Rows from block 2 of a small multi-label image tagger, named by matrix and row number. Rows with one number belong to one neuron. Each number is 500 + 50 x the weight over its row's rms, rounded and kept within 0 to 999. All counts start at 0. Numbers have three digits each.
Before each neuron's rows are labels from the 100 images, of 14976, where the neuron reaches its highest value: "patch colour" is the nearest of a few named colours to the mean colour under the peak; "peak at" is the part of the image that holds the peak. Only what is clearly more common there than usual is listed. The data: photos of plants, animals and fungi (iNaturalist). In brackets: how many of the 100, against the usual share in percent.
# fc1: MLP up (model.blocks.2.mlp.fc1.weight, 960x320), inputs 192-255
# fc2: MLP down (model.blocks.2.mlp.fc2.weight, 320x960, transposed), outputs 192-255

patch colour: grey (75 vs 49.9)
peak at: bottom centre (27 vs 9.4)
fc1.287:552471552480574429507477506532465507488472594451536512524557414434512460634509524455516505486622458466470447456556453396538477442560525437462483464442467540518449478496495494523571465426445483
fc2.287:529508527588500605514528510452482503566536505556526417489392512565345489430499564506418494542511453540532588510450505537498478515421445523605449523463519572535494527575529465486606447478549534

patch colour: pink (38 vs 10.2)
peak at: centre (31 vs 6.2)
fc1.601:589440576556521543542490446534629536591546507500544468474508428443448572446505554477544547522544602567582458511442592470472458532452485554458455486559516559480491489485504499433518534510615451
fc2.601:530446534457461592499495519584564467444502475467472590548400486464547474534550459545553605527441559431586482541444461493547448437596440477438454443395535411582531441404463537461460474501511477

patch colour: pink (38 vs 10.2)
peak at: top centre (25 vs 9.4)
fc1.286:571449531458480412499451538512486495553528485511504375563570558456487694622593582515550551563558535494451467513446536493481441483554512616536505447522470522499551428546518518443470443588447395
fc2.286:513561524467515532460467519457500481467477469476468486479606529514502503548489512434489525425497484494354413473505542487508444519590532480546559463457471605480542480469386457519593512413494556

patch colour: brown (57 vs 24.2)
peak at: centre (39 vs 6.2)
fc1.674:482538541449455483508528465529584514499487511459501518518411458522547514550511403532608427528521526504417518480532486432520452501463467526449449422553462438462430485489406543504560528429538490
fc2.674:508549488429528540576575557478516503528581564537493421509441499489495607456444443477482585484492547490552452547463596480513511510470472432497435574499477576517498510491422546498568461400510513

patch colour: pink (33 vs 10.2)
peak at: centre (38 vs 6.2)
fc1.155:481396505592568536401472435519514504521539514462474461474533452482463541469488348478507505454449527578524582518541554500420519517452473574491522501556450508490522558591460485593360665532461486
fc2.155:531533539535509549448504471424522492471505573536444472421528494487534479577565520476466458450537426486490497483531495460514490521571505457500567524567609553437431537512441430594507443454454512

patch colour: pink (45 vs 10.2); white (35 vs 5.8)
peak at: bottom left (39 vs 14.1)
fc1.43:495491528556534420490498491428523585517495625444461519535518415399458510481526503408479479481616566455632540484471565471522424475450594442510544471440535523436507519488422516517402512404506497
fc2.43:524436533526555523431605356457583567492537468634573525461453543545479460526434504567436498521563437428517491533572445545508558503486464613465375541514519579466509510485582432593438482497526464

patch colour: pink (27 vs 10.2)
peak at: centre (62 vs 6.2)
fc1.312:550445518461565567465403516485536537460588556517458465421440484491463432460605437472616529502543503479548507502395578480577440538526559457465505476538522494475361495446491438511446523463523553
fc2.312:363574610475525517439537493413440440441626472497476486527593488551464453444436590463433540544504538504569502420488483507530563531479478498535413512446486527546550541559486507484510494493602463

patch colour: pink (27 vs 10.2)
peak at: centre (44 vs 6.2)
fc1.119:589467444481538467569506450406453531488556527457491427577525500502452578419460457445497480496479532524598602546488545545428470451420486451540519533417525511502622540536442546464525451488548470
fc2.119:629475458470446457504510507459541508486467461537445473468569527511575488528539446486609596425583524452491449544418444424604538575614539459478519500463608547450530499519461386508516501505432498

patch colour: yellow (30 vs 0.8); pink (28 vs 10.2)
peak at: centre (31 vs 6.2)
fc1.160:480523417444518508514463623508508460481464472507454410533486525550495466471475452499475462564559545515556501547426520514551427394419480390493520485461479466542601566569457578553409485542490498
fc2.160:496560473517522532482427470458484534550557565547485421459552456580554581493465534458479531429564476539460455524522578424534522554536509527499529474516552555465548493575417423522584498461534506

patch colour: yellow (34 vs 0.8)
peak at: centre (26 vs 6.2)
fc1.277:458451398418537524499527529477557518445543477478514472503491465550497514495510495512487453621523547473564487514403528497445535585451530462530494569463448539527519553521491518514351577568491544
fc2.277:581564544551568498433469454518579484498488591488449468516501445520477484532563503518436533420527497464406512534478541469608440478489540462548552554508535476492489446580512460515405429485489634

patch colour: white (38 vs 5.8)
peak at: centre (39 vs 6.2)
fc1.588:515492522423495482484477504563571577496505538568469475527532483497474439471553462483527480532545458475491517585487515532488500495525479482446530545532513518427467507482495458444548536494630537
fc2.588:541544473516514572547543553488446460459548520502464554519407541488475409485509474492546574552520537465630581455464471442525504453507519458483499524434496467539496495598404510451529371503455533

patch colour: grey (79 vs 49.9)
peak at: centre (48 vs 6.2)
fc1.130:445474416390583484547484482421457476477508551469556464552574523434543564481527569467608464452489475532544470493554492474548382524522525581560474444471482583553538540449529430573372530439447483
fc2.130:466403488414464570544542407482450584526458480538442452495457525492551556443550607469502547516492522529486549502559464530575408451466539525527558450488495471483574448580474508463524448526547529

patch colour: orange (49 vs 0.5)
peak at: centre (32 vs 6.2)
fc1.504:547415336478565533523559546435582529460511468490574516472637423533426471491532418471465573568501513420514501638417459525430557635473566418507484566466561485524498506518512505552450502560566549
fc2.504:571518393526470524595479435558539499629526523459518549542550377399521612488455512511520517509507550547532444515461556488440447524465515522539479478420465409586502525499409562453473469551525570

patch colour: grey (82 vs 49.9)
peak at: centre (38 vs 6.2)
fc1.710:630542552553535459510469424397468523509584528489453334514509514441521531496518448439601505462577472531462499457492551486451522470620470521416506441483475594520532432538447524485560501484470371
fc2.710:460558481525410397394529540554477562404454459505447522465466535639508394473458424522464461572534487444406562488516459475508451515439405485537553527476571490449538525544509501481516529452506519

patch colour: orange (41 vs 0.5)
peak at: centre (35 vs 6.2)
fc1.679:481528553518518541443457604428533442557544494518542489448476454554484497538520414460468514620558539459445631460357464515548526496470593499422531558544586512537501445490490551462454509568541529
fc2.679:554475449481482498472487540423494551543601498583464441433538496507563562559461487446575524478518485496531467467462560424502547561553490465465550520523532582474514520464453395567592561423505469

patch colour: pink (31 vs 10.2)
peak at: centre (52 vs 6.2)
fc1.248:522504430423612425519485549439471541455557496557500364524559521550506563440532564464492524505513592563445468526501545535578483602532452508564457502410559565525557483515509484548494494524480429
fc2.248:524515476422506508440474510474558523514552520580416418443554495545550549516507455480547538443560471498496457553497491459605503563611465475490553540570537518478478504499447410552513524431452501

patch colour: pink (39 vs 10.2)
peak at: centre (42 vs 6.2)
fc1.451:493451499446613529529516555397512500477487630468458490506465461435528487465548549474490349501473484493550482536532494504515486563488495428487557606424567522468464486394458464514407571399446518
fc2.451:482533480477499621494458439528512515464488503456566593474434503519517468568522538533575463507451435488531488498560464514426486427551485530508427528560528529541426563533619493509459545496475500

patch colour: grey (79 vs 49.9)
peak at: centre (42 vs 6.2)
fc1.647:521500541519602519519461488502461474576501457538490533498501559419484575622441481497503416441543519538482471469538526558443501566527555535352452454514511444405544559500433474698516474509471367
fc2.647:466493447481465409454446457439452509487555583524482388445449567486512571481488471471509476439466543453527512512548574411501489508577493469515562513443574549570489430446430436615475585434527542

patch colour: pink (30 vs 10.2)
peak at: centre (37 vs 6.2)
fc1.481:508546496500516524528470471499541534510467552470545423532591500498499561536542490451432449564552482487425584543520452489502430518479474591550518465413553528491604512457469585470477468505519486
fc2.481:518466502482544536475472454522558453455501559535440428476546486517555568563517523507447514391559484577548454565484513457558489494600476421469518576516548574417453510507424443548521530464437487

patch colour: grey (84 vs 49.9)
peak at: centre (34 vs 6.2)
fc1.238:594558523542507456491408514475483517481476496444368544494459527441534451613550420509488504492602463452453448465473476518470517426614573422345517464416507556494481483487536508488510478458456460
fc2.238:471458524514484537478549513579543529491433413478544485576469461578424433420479502622499452532565477575513559441523449569569425495377520499520483507560406525490478467458569618427472503477557499

patch colour: pink (28 vs 10.2)
peak at: centre (72 vs 6.2)
fc1.250:462435567436563491480418564539513483541480435549547441528506542474503473552495450531570523617601456601454503435516462511537487529463481572484538495530427505532496436586489447539440620600451501
fc2.250:536535480468490476436433521474521531560561530577449419446561497540546509585508464452559495449517507515492474488474561401534539551568481490511565537547548559476477474513473421554532564453494513

patch colour: pink (43 vs 10.2)
peak at: centre (25 vs 6.2); top centre (25 vs 9.4)
fc1.31:570461571503598531542490469525669548529497489445530410506449515432424514457562519451513483561577594558570489526496520525529427551455555558460450485549489519476449445411502520459522540466592462
fc2.31:557478532478480586541490494570549498426522515512481566509391437525546509532499504499502620535386552393587454541437486434521446452570423440453411470320554470604581443455424462513488494531509476

patch colour: green (27 vs 2.1)
peak at: centre (26 vs 6.2)
fc1.754:545496551404508459458553609388485447550494532507572530416595440511577614468523578475516513556544509431571473493426455414438534477438497487546472526489534519527562505422481477474384459441499505
fc2.754:477530567458488510487489613476510481506448402510559510428535504504457467550491589556517509469412406571537570560566500481511604523482494422513527504558578519426534606537565377510525504470373518

patch colour: white (39 vs 5.8)
peak at: centre (41 vs 6.2)
fc1.581:460511548471480486505481511500478544619501517552490544531573401414441466530531531513596405472496584535597538482553552477517502535432554519519499627566544446524458530473509505616476476552581505
fc2.581:434465435532452481490539526504494505385479530485440528555600517502475471464582580501489547489475483582460485479562472464588503519473495458525523537423497509488457442525576472517415540584457563

patch colour: brown (61 vs 24.2)
peak at: centre (45 vs 6.2)
fc1.422:484470483417544416483432586545519500637464481497489496496463531421488501578542545514553509583565636646540427462411485458503392518479510597505528485497422462486532462482528474439522532609465462
fc2.422:591554446479487527467456445482517458507596527528413462457562551470557550581496498496493556476533513486528447531431539397505516562608504446482522538475542536465544507496443394604543509466457488

patch colour: black (60 vs 3.5)
peak at: top centre (31 vs 9.4); centre (26 vs 6.2)
fc1.499:505545521447440463424552500503583537518509456528460526483544399457458491487499543521501514606558474456582558487471464478400594499439578525456478599547481459467506542575506532453479463581550482
fc2.499:520454520581511491515517526511462474552475552505563468496494441501521520485448579437483494470567521491418442454555566485510384481456497558557476439517483511495530501470448534482611459467561433

patch colour: green (28 vs 2.1)
peak at: centre (68 vs 6.2)
fc1.655:468479520411496493427548485499461503548527476529518510473483477463483623545490444506500526513487546557478597493553590494456512511524458512495504630590430498523566539429453531471494494545496421
fc2.655:531530490455487447418452527488517545534535513570418430439573520537546531565525465471528491469535513508495471526469538420577517546584483490533580535528549534465501460495455410557505563459488516

patch colour: brown (51 vs 24.2)
peak at: centre (57 vs 6.2)
fc1.89:465553493504420458336515508471540511528513451650491543440490475601468504524459458543556549516440492486442599558518493513532548444521517530524514617539548511494484554505520502488429469400533499
fc2.89:390400490514477517498513443410550467460482499452512530529468475509507493492571602580492429475372393490571483518561456558533437493442554570461439512563522440463523440474578550483431532523535500

patch colour: brown (49 vs 24.2)
peak at: centre (42 vs 6.2)
fc1.759:490510562536457487473487498562583492504557450507460479563429366529509444553458451504465396485492454493495538516603451510482577526475551552451503466598556528508511460468510541530525488463610492
fc2.759:508509486487480521426460497464527513549543525565431408452527485551558512562479486435523539427507505507516478505471546430547530574570479462495559527546549569465497486533462429579550529446479518

patch colour: brown (68 vs 24.2)
peak at: centre (29 vs 6.2)
fc1.216:527421484550479507502542516427601503480470518498491519531460514497488531483494497518498478440526578560517564499587489490522460561414482461542526570480457424448471481536456483398519510484514503
fc2.216:591497482510469456526495487500543581520524498475437414514539492593473502522498419420517540457512569527427479552426513476495580561569546475525567533548519571465487451481474486589531568509511553

patch colour: black (30 vs 3.5)
peak at: centre (28 vs 6.2)
fc1.222:474499475487463522332527544526529473535492486570551500400560460450503501521466535497444525556488427483554474516402488466610448442500422545525484488481576483518511472529459529501451502495566431
fc2.222:491496422522495473464514544447494447559536515499447441475589516423537500557511569507608521422527509444507379474463536460516405512499533483506547482529526485423520500418455482607549536418479577

patch colour: brown (53 vs 24.2)
peak at: top centre (26 vs 9.4)
fc1.615:500535502385461455550491611543508511499465559560374463525485530555522492420494450545503518466497592605457511506439463504498493500635463522539591483520488503496485483331408502470583509507550533
fc2.615:506593507454518537553508512519428330457411467497526526492505593507540467531515486468547624452489507587561487508507461468521591481504462388458461472425538446556523537553509477487552514530364452

patch colour: white (27 vs 5.8)
peak at: top centre (38 vs 9.4); centre (33 vs 6.2)
fc1.408:475344543437568543509525529440459480553487561508557469488503501514473614445446496452538577563470544631499553542518591485428437491427424525493534569544487486496496515618491413533514617530443461
fc2.408:513598532485450512492448563569538482531475555471432458494582448566521451503584438492500452426450479527459460511548505449504522540511518546537560494564574557512423461546489498603542490506444526

patch colour: grey (75 vs 49.9)
peak at: centre (27 vs 6.2)
fc1.4:477459413499488555481346508430516438434472489536396506569556496521528536520508459523466527419482472593448537542488512521549500482628388641462525451543485512518576439509410514565541498540485437
fc2.4:607468472460477502519524482453511444543523467561478424540485537409556529466568543480514538584585550527610469545421514514461481528481578437471487461437414452495535463555471492410517464567414392

patch colour: green (25 vs 2.1)
peak at: centre (39 vs 6.2); top centre (25 vs 9.4)
fc1.748:494408492473443523454532520527485542518445532496490486477547537462489602434569468520446457465560474507555548495512632506491523538515501414569534570498589594532621474472491530541377474367504554
fc2.748:535486502496556482503433505532493510531489535544471428498441567463488578529496453426604544400409605524502470472423557435576423512577513509506582454463457479478538385527448459517466497528364452

patch colour: yellow (25 vs 0.8)
peak at: centre (45 vs 6.2)
fc1.340:498430560468550506466478516467540469502513474522575397473431490572455500481509350478593570594495533466459522515405479497522565465467512466416504459597510456507495520579499504512384618553584517
fc2.340:498524508460433474490482600500511466568515511592531445433562473540550596482436511503527493480561433513509416475543549484485489552468534488511497512538568550520519571570467485533600496427532510

patch colour: grey (83 vs 49.9)
peak at: centre (38 vs 6.2)
fc1.21:514513484545547502422453464506461507564586487600529496521539516442460466649506418465533527542561458450387551466489491509459497472702529540480501370528452554570413477564503484550517559544484491
fc2.21:510550500482501500437409521474522471539498495585501432423547500516524551607466500479586509446520476517482451482510547433568477566552472496497542530579549542476523523551493414537586524453437509

patch colour: grey (75 vs 49.9)
peak at: centre (64 vs 6.2)
fc1.0:546535510472464467494443489491471551585459512519523332469502576375539570600564532487533506440541483488442417448519503480476514461679474543531538436497525607502538404440475523480569563510503428
fc2.0:571634510574439468469423532535463517464440509486422516462494539569485495507520421488478492512470570463484594525491505402471528514507495511560564524525509511420529507571478433483591470514466508