{
  "patch_size": [4, 4],
  "init": "trunc_normal_002",
  "beta1": 0.9,
  "final_lr_fraction": 0
}
Rows from block 2 of a small multi-label image tagger, named by matrix and row number. Rows with one number belong to one neuron. Each number is 500 + 50 x the weight over its row's rms, rounded and kept within 0 to 999. All counts start at 0. Numbers have three digits each.
After each neuron's rows are labels from the 100 images, of 14976, where the neuron reaches its highest value: "responds to" is what is common among them; "colour at peak" is the nearest of a few named colours to the mean colour under the peak. Only what is clearly more common there than usual is listed. The data: photos of plants, animals and fungi (iNaturalist).
# fc1: MLP up (model.blocks.2.mlp.fc1.weight, 960x320), inputs 0-63
# fc2: MLP down (model.blocks.2.mlp.fc2.weight, 320x960, transposed), outputs 0-63

fc1.762:411446621543392519514590587444431497511451549542497489432528474499513593507549341642459402485443511513461509560397473482478520506506513434494499501524505526434539458550491532547482470506513420
fc2.762:455489507541504416555540526540578465463468528457533491398580464451441501504406488547536469465488499488559645435510457611439456570581539499550482520511438538529531510560483512432490541457513545
responds to: order Lepidoptera; family: Nymphalidae
colour at peak: brown

fc1.369:380578534414590445544579542466460395500438496465558610458525439527436522536533477537550437418470514528516539547474491574560514524472518501564469476495465475517508524543487551456533590434514528
fc2.369:478515480474438611546514528489429426429490540544535557512359549518611450597502488525471525536472514499439403470505513422490527499394460428478506558455522412535452481427488595503424561436504516
responds to: order Lepidoptera
colour at peak: brown

fc1.291:500496464403478536513461510523494516480526450512613477465479563482499534509473502588528493497500449549432491438501416512574554579460415521492523480430513503514458422470521511578532614478555522
fc2.291:519444489458546549471479538432559487496526449532517524494429480566562454556534504447509552513562479565462534547495535475550508492485504467462483522462587491488475529525543499546511533502413572
responds to: class Aves
colour at peak: grey

fc1.484:501471433517461535433498605606483504493523521448493581459449504513528498480533517609482512548350554490481509545528527499548570564515467478506527506459449535613514419451498454548463551519553528
fc2.484:532482535460644464506500490512511568483416526462528536559419516446508484455501470511600532573557472564502511540508540564571336495496533465528480506460527518554467596516471512416550499598557517
responds to: kingdom Plantae; phylum Tracheophyta; class Magnoliopsida
colour at peak: green

fc1.51:543531577531448526454490462504468521471521492507558474510480502558494500525481495590523619486502490653466441456459488475467456500504508536458503547414513490551522592439463493504498458498491382
fc2.51:477422519395513583527522442467580609566490424459515486450465570557584464546561587537594425528540482479529527477554548499457495463493392493475401488471498495544449492552565463490557445542537517
responds to: class Aves; phylum Chordata; order Anseriformes; family: Anatidae
colour at peak: grey

fc1.463:506604498514445534565480472546503531523557493466456458501549462563478447445518337550509516462525485537577538451379565567445502484526493422579591495432477474394512418526468464451475512551513421
fc2.463:527536566463508511492502522508478481473641427528455482559490472460512483413468498433480567522594515446566497545578456486452494433460578426482452440571510602482501489620524461426460604465491576
responds to: phylum Tracheophyta; kingdom Plantae
colour at peak: brown

fc1.385:504534437510549454489519393445411480438436447480454554551468547417487466471520509523543557479511585584476394541477516408566605590406480532475545522474503449605527434460545546451446556491559515
fc2.385:434469626427502519482551515418479545485432546559503460499521571506509521527490418500508477527433516432498584534568502569497529427425524388422477569509495548589492455417554500551519443531550533
responds to: phylum Arthropoda; class Insecta; order Lepidoptera; family: Nymphalidae
colour at peak: brown

fc1.434:500513495568445558442478529546498500549476619502545433523461456638509457469543445595448518550499443590515554495507575510313500415547458512644518491517552463454523557520476525478546573573524564
fc2.434:482522453498498551391529482540430521525534485457565548398486522556530465459536464458588539481509524531608475503467586487518533469451504564544475489460493501549619658472512502427463556533496536
responds to: phylum Tracheophyta; kingdom Plantae; class Magnoliopsida
colour at peak: grey

fc1.368:415580484516425526514588539532481484503458439539552532423585540520420567566543424558486441562441553472569509452450514572458544517438519544572478479484393513577551464397500484537474485495512424
fc2.368:551420443462456472561449430499474454530549541543486411550537556439567414489450460487485532583501437596524488467514472422482472479531492465449471380429524468467447468499568429520378410525503470
responds to: phylum Arthropoda; class Insecta
colour at peak: brown

fc1.88:496452430468446526462453544501518532494572521469532475454464520496462622453584447499441462530456515427493463497422462440540559481501491404487478482417478499484531398479434494485464531526492463
fc2.88:539488508496523529574474425473537546495491437501502501462480400529561443376503442445571546533503477548571498491422446517478419537523484517462477487499495485532560447535545463528483550497567435
responds to: phylum Tracheophyta; kingdom Plantae; class Magnoliopsida
colour at peak: brown

fc1.105:476518471476458499509543475609468455476536472540505470553519497498508453462543406502533510412539453542514459444406462566492482479521470471624580540436423481459511528511489474474464493529477508
fc2.105:509497447528462467466529444502414477427596597500529641525524460466508473474547478504486526557527610420506472444555459495511480491500507479512453532494441517595480545526554496445347541428503537
responds to: order Passeriformes
colour at peak: brown

fc1.213:515528513504504510474441472517531529407529647494660423472488501577526488492487515605529495498525479517558555488507411549404471496590494503436518481530550515451424487528450524566496570523657467
fc2.213:476529565480519566475510516473565470515475556538469531570438489571530404568640497515491507539479437501487547514457526518442538517515435388487488584475514445453483568488537475455469498494500514
responds to: class Aves; order Charadriiformes
colour at peak: grey

fc1.106:510460493520467512527520629653436451382561518556413501538498451499487503518608443459471588455402567458386526432473502449396496556465505370478507508434474514508517534472483474455509465369511509
fc2.106:544444488480520552536486429521508489516537555473615498464407552569606530560538608521532585533511470443530505464451456479588477472575436559555469549483490406566473514556554516561505630527567527
responds to: class Aves
colour at peak: white

fc1.185:476551556516513481470530468519523487523511408492516552460492580540468453520573523594556457534456544403530369499523522567514500406540407425527479511493522479587488542479564493465498656463493501
fc2.185:568515440546429503473484471517449470396516541526582519483394498425497377578478498576502534407559574470519496466553566467466462546471502515509592491515483448464457530489538585481412482526558406
responds to: phylum Chordata; class Aves; order Charadriiformes; family: Laridae
colour at peak: pink

fc1.636:435491522506480527514521557444425497394462468440451506514445530454497516568510437474519533462473433537513509533441423510446574525463461407527503582504479441543573445510464531475486520420547492
fc2.636:415471520436489506477579512378536462515453513506451548456372544516502535608515438494449466473511480595475417520566523523467547498466500428424449569466567449568436507476540542484476526407505529
responds to: order Lepidoptera
colour at peak: brown

fc1.226:490525478528480467518535549473500533431624451533427558590439494442491525451462535504534545553445525480517499628470438505563536514521515371532527489515514469550500491467565470476493551501529501
fc2.226:486523457486509506504458598523554502537539461503451516556620524456490514587499513589529424432497460391513488503549574609468524405547482442472488457594429546566435427453551486374438450524486621
responds to: class Insecta; phylum Arthropoda; order Lepidoptera; family: Nymphalidae
colour at peak: brown

fc1.754:460456499564530489502510510572466489432376567678587518477570484454526519501550500588478535464531596505382586512466549586440566470479520623445489487572486503480418532407455538494455464489467475
fc2.754:465465504540506498469507473395485455535477523475381544500510498648466407448519435430530557519476496566485464582493523539492577424475438502429473510497550525450506530505546426480556515524458530
responds to: phylum Tracheophyta; kingdom Plantae
colour at peak: green

fc1.529:485561474539405519530505463579619544554570414500523515505498439606446514555419529586500442517542570460607481540492503543363474368525402463530463473527487491580515524555496502530567487545481505
fc2.529:554475467477452487509451509488453406496528534568548486624405486513585405531471520580362559467611552543552475530477398473383533529507554478482527547439498446450421545476518522472404517462488518
responds to: phylum Chordata; class Aves; order Charadriiformes; family: Laridae
colour at peak: grey

fc1.751:506394497440525474517509475455497436433528554474531495465546496444512547506544479408487546374461441490420543527491467493564540491506521543478514548435461431467543396554493534506455508485481502
fc2.751:512522510479640471446471480539564505499519544439527562552438569453493568586488607484483456472518499476414500474582542534432510471463523435480468553469509536449394472468413483513501532501467520
responds to: order Passeriformes
colour at peak: cyan; white

fc1.400:479470480474453546477502554541555536539555457555495493449488478463487495471562452466415597437516551519567481533461473491538495585533524456498484486482527539482465557492480475464463563520473451
fc2.400:470520478508503341506524526477478511518503475498508451553544487504424441490455490608518489418605488504502529503529512474424470568496578497460463420512514420425508525504524504506465468527456508
responds to: phylum Arthropoda; class Insecta
colour at peak: brown

fc1.765:544551457448509534518512470485457518517400453481501469483434509489510452460424478606451526609494493537506372454513580548552519506525510617629557465475514489539483521459451492466541519555429513
fc2.765:452459433545507429445557536513556532432546435471495552463454474425445595342623618484520481388512561590530463583457481560518558496473492577566477477568483531441536469625467523491515584478503456
responds to: phylum Tracheophyta; kingdom Plantae
colour at peak: grey

fc1.377:532455529505522571482502582629565445466546505531512509516492498566464492604477497412563542593499553460433483603499554421506526268496500476471448459501455515511432591500510505476558508512435522
fc2.377:440429449530477525554549525508548453532517559606501501494475572473588492656458597505396474529569500444361476449502455485455459493387570532499515550465551446495357484428499555586468511431453522
responds to: phylum Chordata; class Aves
colour at peak: white; pink

fc1.575:542607484478437518546506466463543464383547483538481453507446510579445475550477547546462525532544508600496477403496514520408513385458518450526542511530550435459500503563493549547515543422477423
fc2.575:528479554580423643579509566477396478430481448559523515551375561488581420600544472520519500502473551482554477454516451465433465550497489499469495515528508493552473536432552555466449560465490515
responds to: class Insecta; phylum Arthropoda; order Lepidoptera
colour at peak: pink

fc1.22:475551571481502553494566468430527458446520572513540557448424565536473524570617481583527492499484482453489456450429509518465528573458468469543484494465432453474466503561384598544511542425543488
fc2.22:451493489491418568537539533479456394428517543565539571485386537485610464614515502539435522515493537467422407468497486444494514504382449438478461575426509407532441518469485588545422564411504528
responds to: order Lepidoptera
colour at peak: brown

fc1.565:432521614485457594497520610518501542512370449579497521457505488553548464586591393539535475546399445517470472543437569539465477634491524450499544475527502579486490562349459519520561487558573442
fc2.565:445518531561512364541514499523521470520502458418415468466642473451378472412492434471438467481522533553523548552481562531499563465466656503533444467515471508454525482543558501462472445514484571
responds to: order Lepidoptera
colour at peak: brown

fc1.571:517515511399512496500475495464501461499515503489469485445542504584453537563436533418564560577408544489436462467509430389596540484472458379470467454524475500553509477563484519506537586485532499
fc2.571:472486479484446541526521553531499492477577444561498597422379487434548518640512622521467535508500551412434455464552522508469453493530501471474490487496522454590413528470487546430479553420476592
responds to: phylum Chordata; class Aves
colour at peak: pink

fc1.724:522481494592530561565499546522432543476560490551512528497432562467484541549455499450384558426524629460528538568512474408575507546505560477553533487506499457515489537465526504503444440481507480
fc2.724:488506516465494429496537531426479408519572484446516486523414631450577516558468577518424527508554432493418459453579505484464564475440483432486414579428493440556472519593500529479446533402507663
responds to: order Passeriformes
colour at peak: cyan

fc1.328:482497475523467505475510447609601513533520428448506540470458521508413499473462511513447453531535510508568494565516563501503539396546449517513464488532462484601549525564459471542505556541513495
fc2.328:567512432485519521501449543483451469490480496571517503533401472530547409596529493536473545474541552424441447527583518447558499537490481433422561526529523477496479560427567489486423541431463479
responds to: order Charadriiformes
colour at peak: grey

fc1.748:507522463490525622474511480674510526449520432530481470442511491443505506486563487496510517504433580483505534520496568557432555526540461563535490458536523545475439534530474514516476599528500487
fc2.748:526573492491491599477464450536569465474542437479489574421397458472569500577456574528513467470471492506500555499506521488503493473506507449495472481466527480594481479460466461379456611503514475
responds to: kingdom Plantae; phylum Tracheophyta; class Magnoliopsida
colour at peak: green

fc1.509:506517466489565605408501578584550501495595510439619506433454517450526509439505461532484529451426570501536572484459508517512540523507488515505523518470520509503525412417433450488485595570497481
fc2.509:538595487572492599619450516546444490461501450541514511529459429465558481578460510534522460438592489540511471479549542559554448513484460496501520466540457438511443573467505551436553589519514512
responds to: kingdom Plantae; phylum Tracheophyta; class Magnoliopsida
colour at peak: green

fc1.160:414586576482604463466553456486527458515432520451440589514517534485475526447513511454483323507540566455467502490541484489524524530390518443571436495529453527495445443581565527602498480438472478
fc2.160:494494525453527579539529504447416481430475483568503535581383566502552436581522515526478484538495536522423415476534483442430503472392446414447475591472583397576444523454551538498473521388526502
responds to: phylum Arthropoda; class Insecta; order Lepidoptera; family: Pieridae
colour at peak: yellow; pink

fc1.638:463525513552487455489527462498534498387507519574537550441531661496469550452619455491434547487478580355521545528443445484464587440485561437434540500554387508491486506508531507560465502423527447
fc2.638:467394544453463458448594497457517446501430540451527472461536443509492507496477390526471478525505517501470523601562471559580471535455547549540444550473434559624552463517570502502520380462501606
responds to: order Lepidoptera
colour at peak: pink

fc1.383:509482521480500485468538620494413532525541402475471553611448549461492502452598471467528551544479407486544323498484535508549468582501485409523516496525508506617484531398526513471553465516448494
fc2.383:471519470484480524482483441496551467433440529503547553404473498515538473547493523578529528528516464525549484485441518530527478430577554533518505542445431472457503536508446463508491501494582450
responds to: order Charadriiformes
colour at peak: grey

fc1.627:516463494466393558476509542520523494506544565461487527521450487435527471601529495537528560505490395586561435536426500495534461528568542526518550507513515493507494508423449514500502479536517446
fc2.627:533536478558489603586482477513440495404441516523537523473422540473522495671508596498539492546484577425417405451574383458466534475380410493485496548453471544560508456467441560437519466363518539
responds to: class Aves; order Charadriiformes
colour at peak: grey

fc1.198:489621579486506479513516514499446499465349487472451502449545645582430508472475499499519369473551480531544469439484486506487500507370544452518548530529416523546496399493529543602495488445480378
fc2.198:537509482488406532453511501513496518574609533562580477477490554461412548502503503518482444515599443499533538439555510456416478523479465540470496394505524548526383605507488496516470459497381493
responds to: class Insecta; phylum Arthropoda; order Diptera; family: Syrphidae
colour at peak: yellow

fc1.707:407533572480471474506566531477507437411527487530459500434503585514469510566478476469472530425435464534418514501450569489500577502460531444546506472498480533451522523544368555466567482388530509
fc2.707:476442516529479485520477504365447569558488504557497540408473533566546497556538455472380528509526490557515443605569558515537618470513541424422478478463570431483495530512598448479438528465398549
responds to: order Lepidoptera
colour at peak: brown

fc1.360:499460461461431508548463530507536533519533531478467448509498500528472520464430470452483463532414449540526433478458496458522547471510455400487494485393528536447515435563435468471501525536544523
fc2.360:516548514517514571530509434490425595531469432547488530546480420442460428316539489418575501508529595523570484507529390536502404503493458515485494447584543593470486540506588510452539514508452440
responds to: kingdom Plantae; phylum Tracheophyta; class Magnoliopsida
colour at peak: brown

fc1.219:392535537529561461478614493452474445530549503540482592533445537532474548567536528500498415524571533593462447581485483540509485490413501541534500462508446496484463567456530580504499508433488491
fc2.219:473519483504426575554534532492425391429537527547507543532385565479594457597529515515449521518483519493420438439508493413470535502372459436484479561457507418513450497454479603532432558416523530
responds to: order Lepidoptera
colour at peak: brown

fc1.82:541543470488371520462458414505558524522487473498472467489401526581448490515422532487473579527511499589508480456526581389530466485474498542427547484521522529505487483541503499550531483531487439
fc2.82:520459420447450562562466427538511552515608467532519518520461463518528503519520522491490539527593558494623422541584483419517514506546480465487534555486522462576526567558607437473470539448483617
responds to: class Aves
colour at peak: white

fc1.655:462458484410404583423557563565505444481529422648501541484502531384456492518598483541462514465409539537497391563493411479521529592446479461473462499384475541522459516463487479498525604442488450
fc2.655:450525482514438591555537551510433394422501542546514573482399527500613480596511517521446517513478510476435427482511534418516551501397474468514493566465496406507459492467481656534424577442510517
responds to: phylum Tracheophyta; kingdom Plantae; class Magnoliopsida
colour at peak: green

fc1.440:460466518568464515544576472468489484544511526558477479597532441573454550488499348491570522532570435585535538471354517556442453531527565513581550445474482422534507507524500486491528455554542436
fc2.440:483528494496441578534527536500456385430526518541507552519376548492595443592506524539430519498487523498408440487508520420460541486369492449500483570451505408526450506463469597512438585413515537
responds to: class Insecta; phylum Arthropoda
colour at peak: brown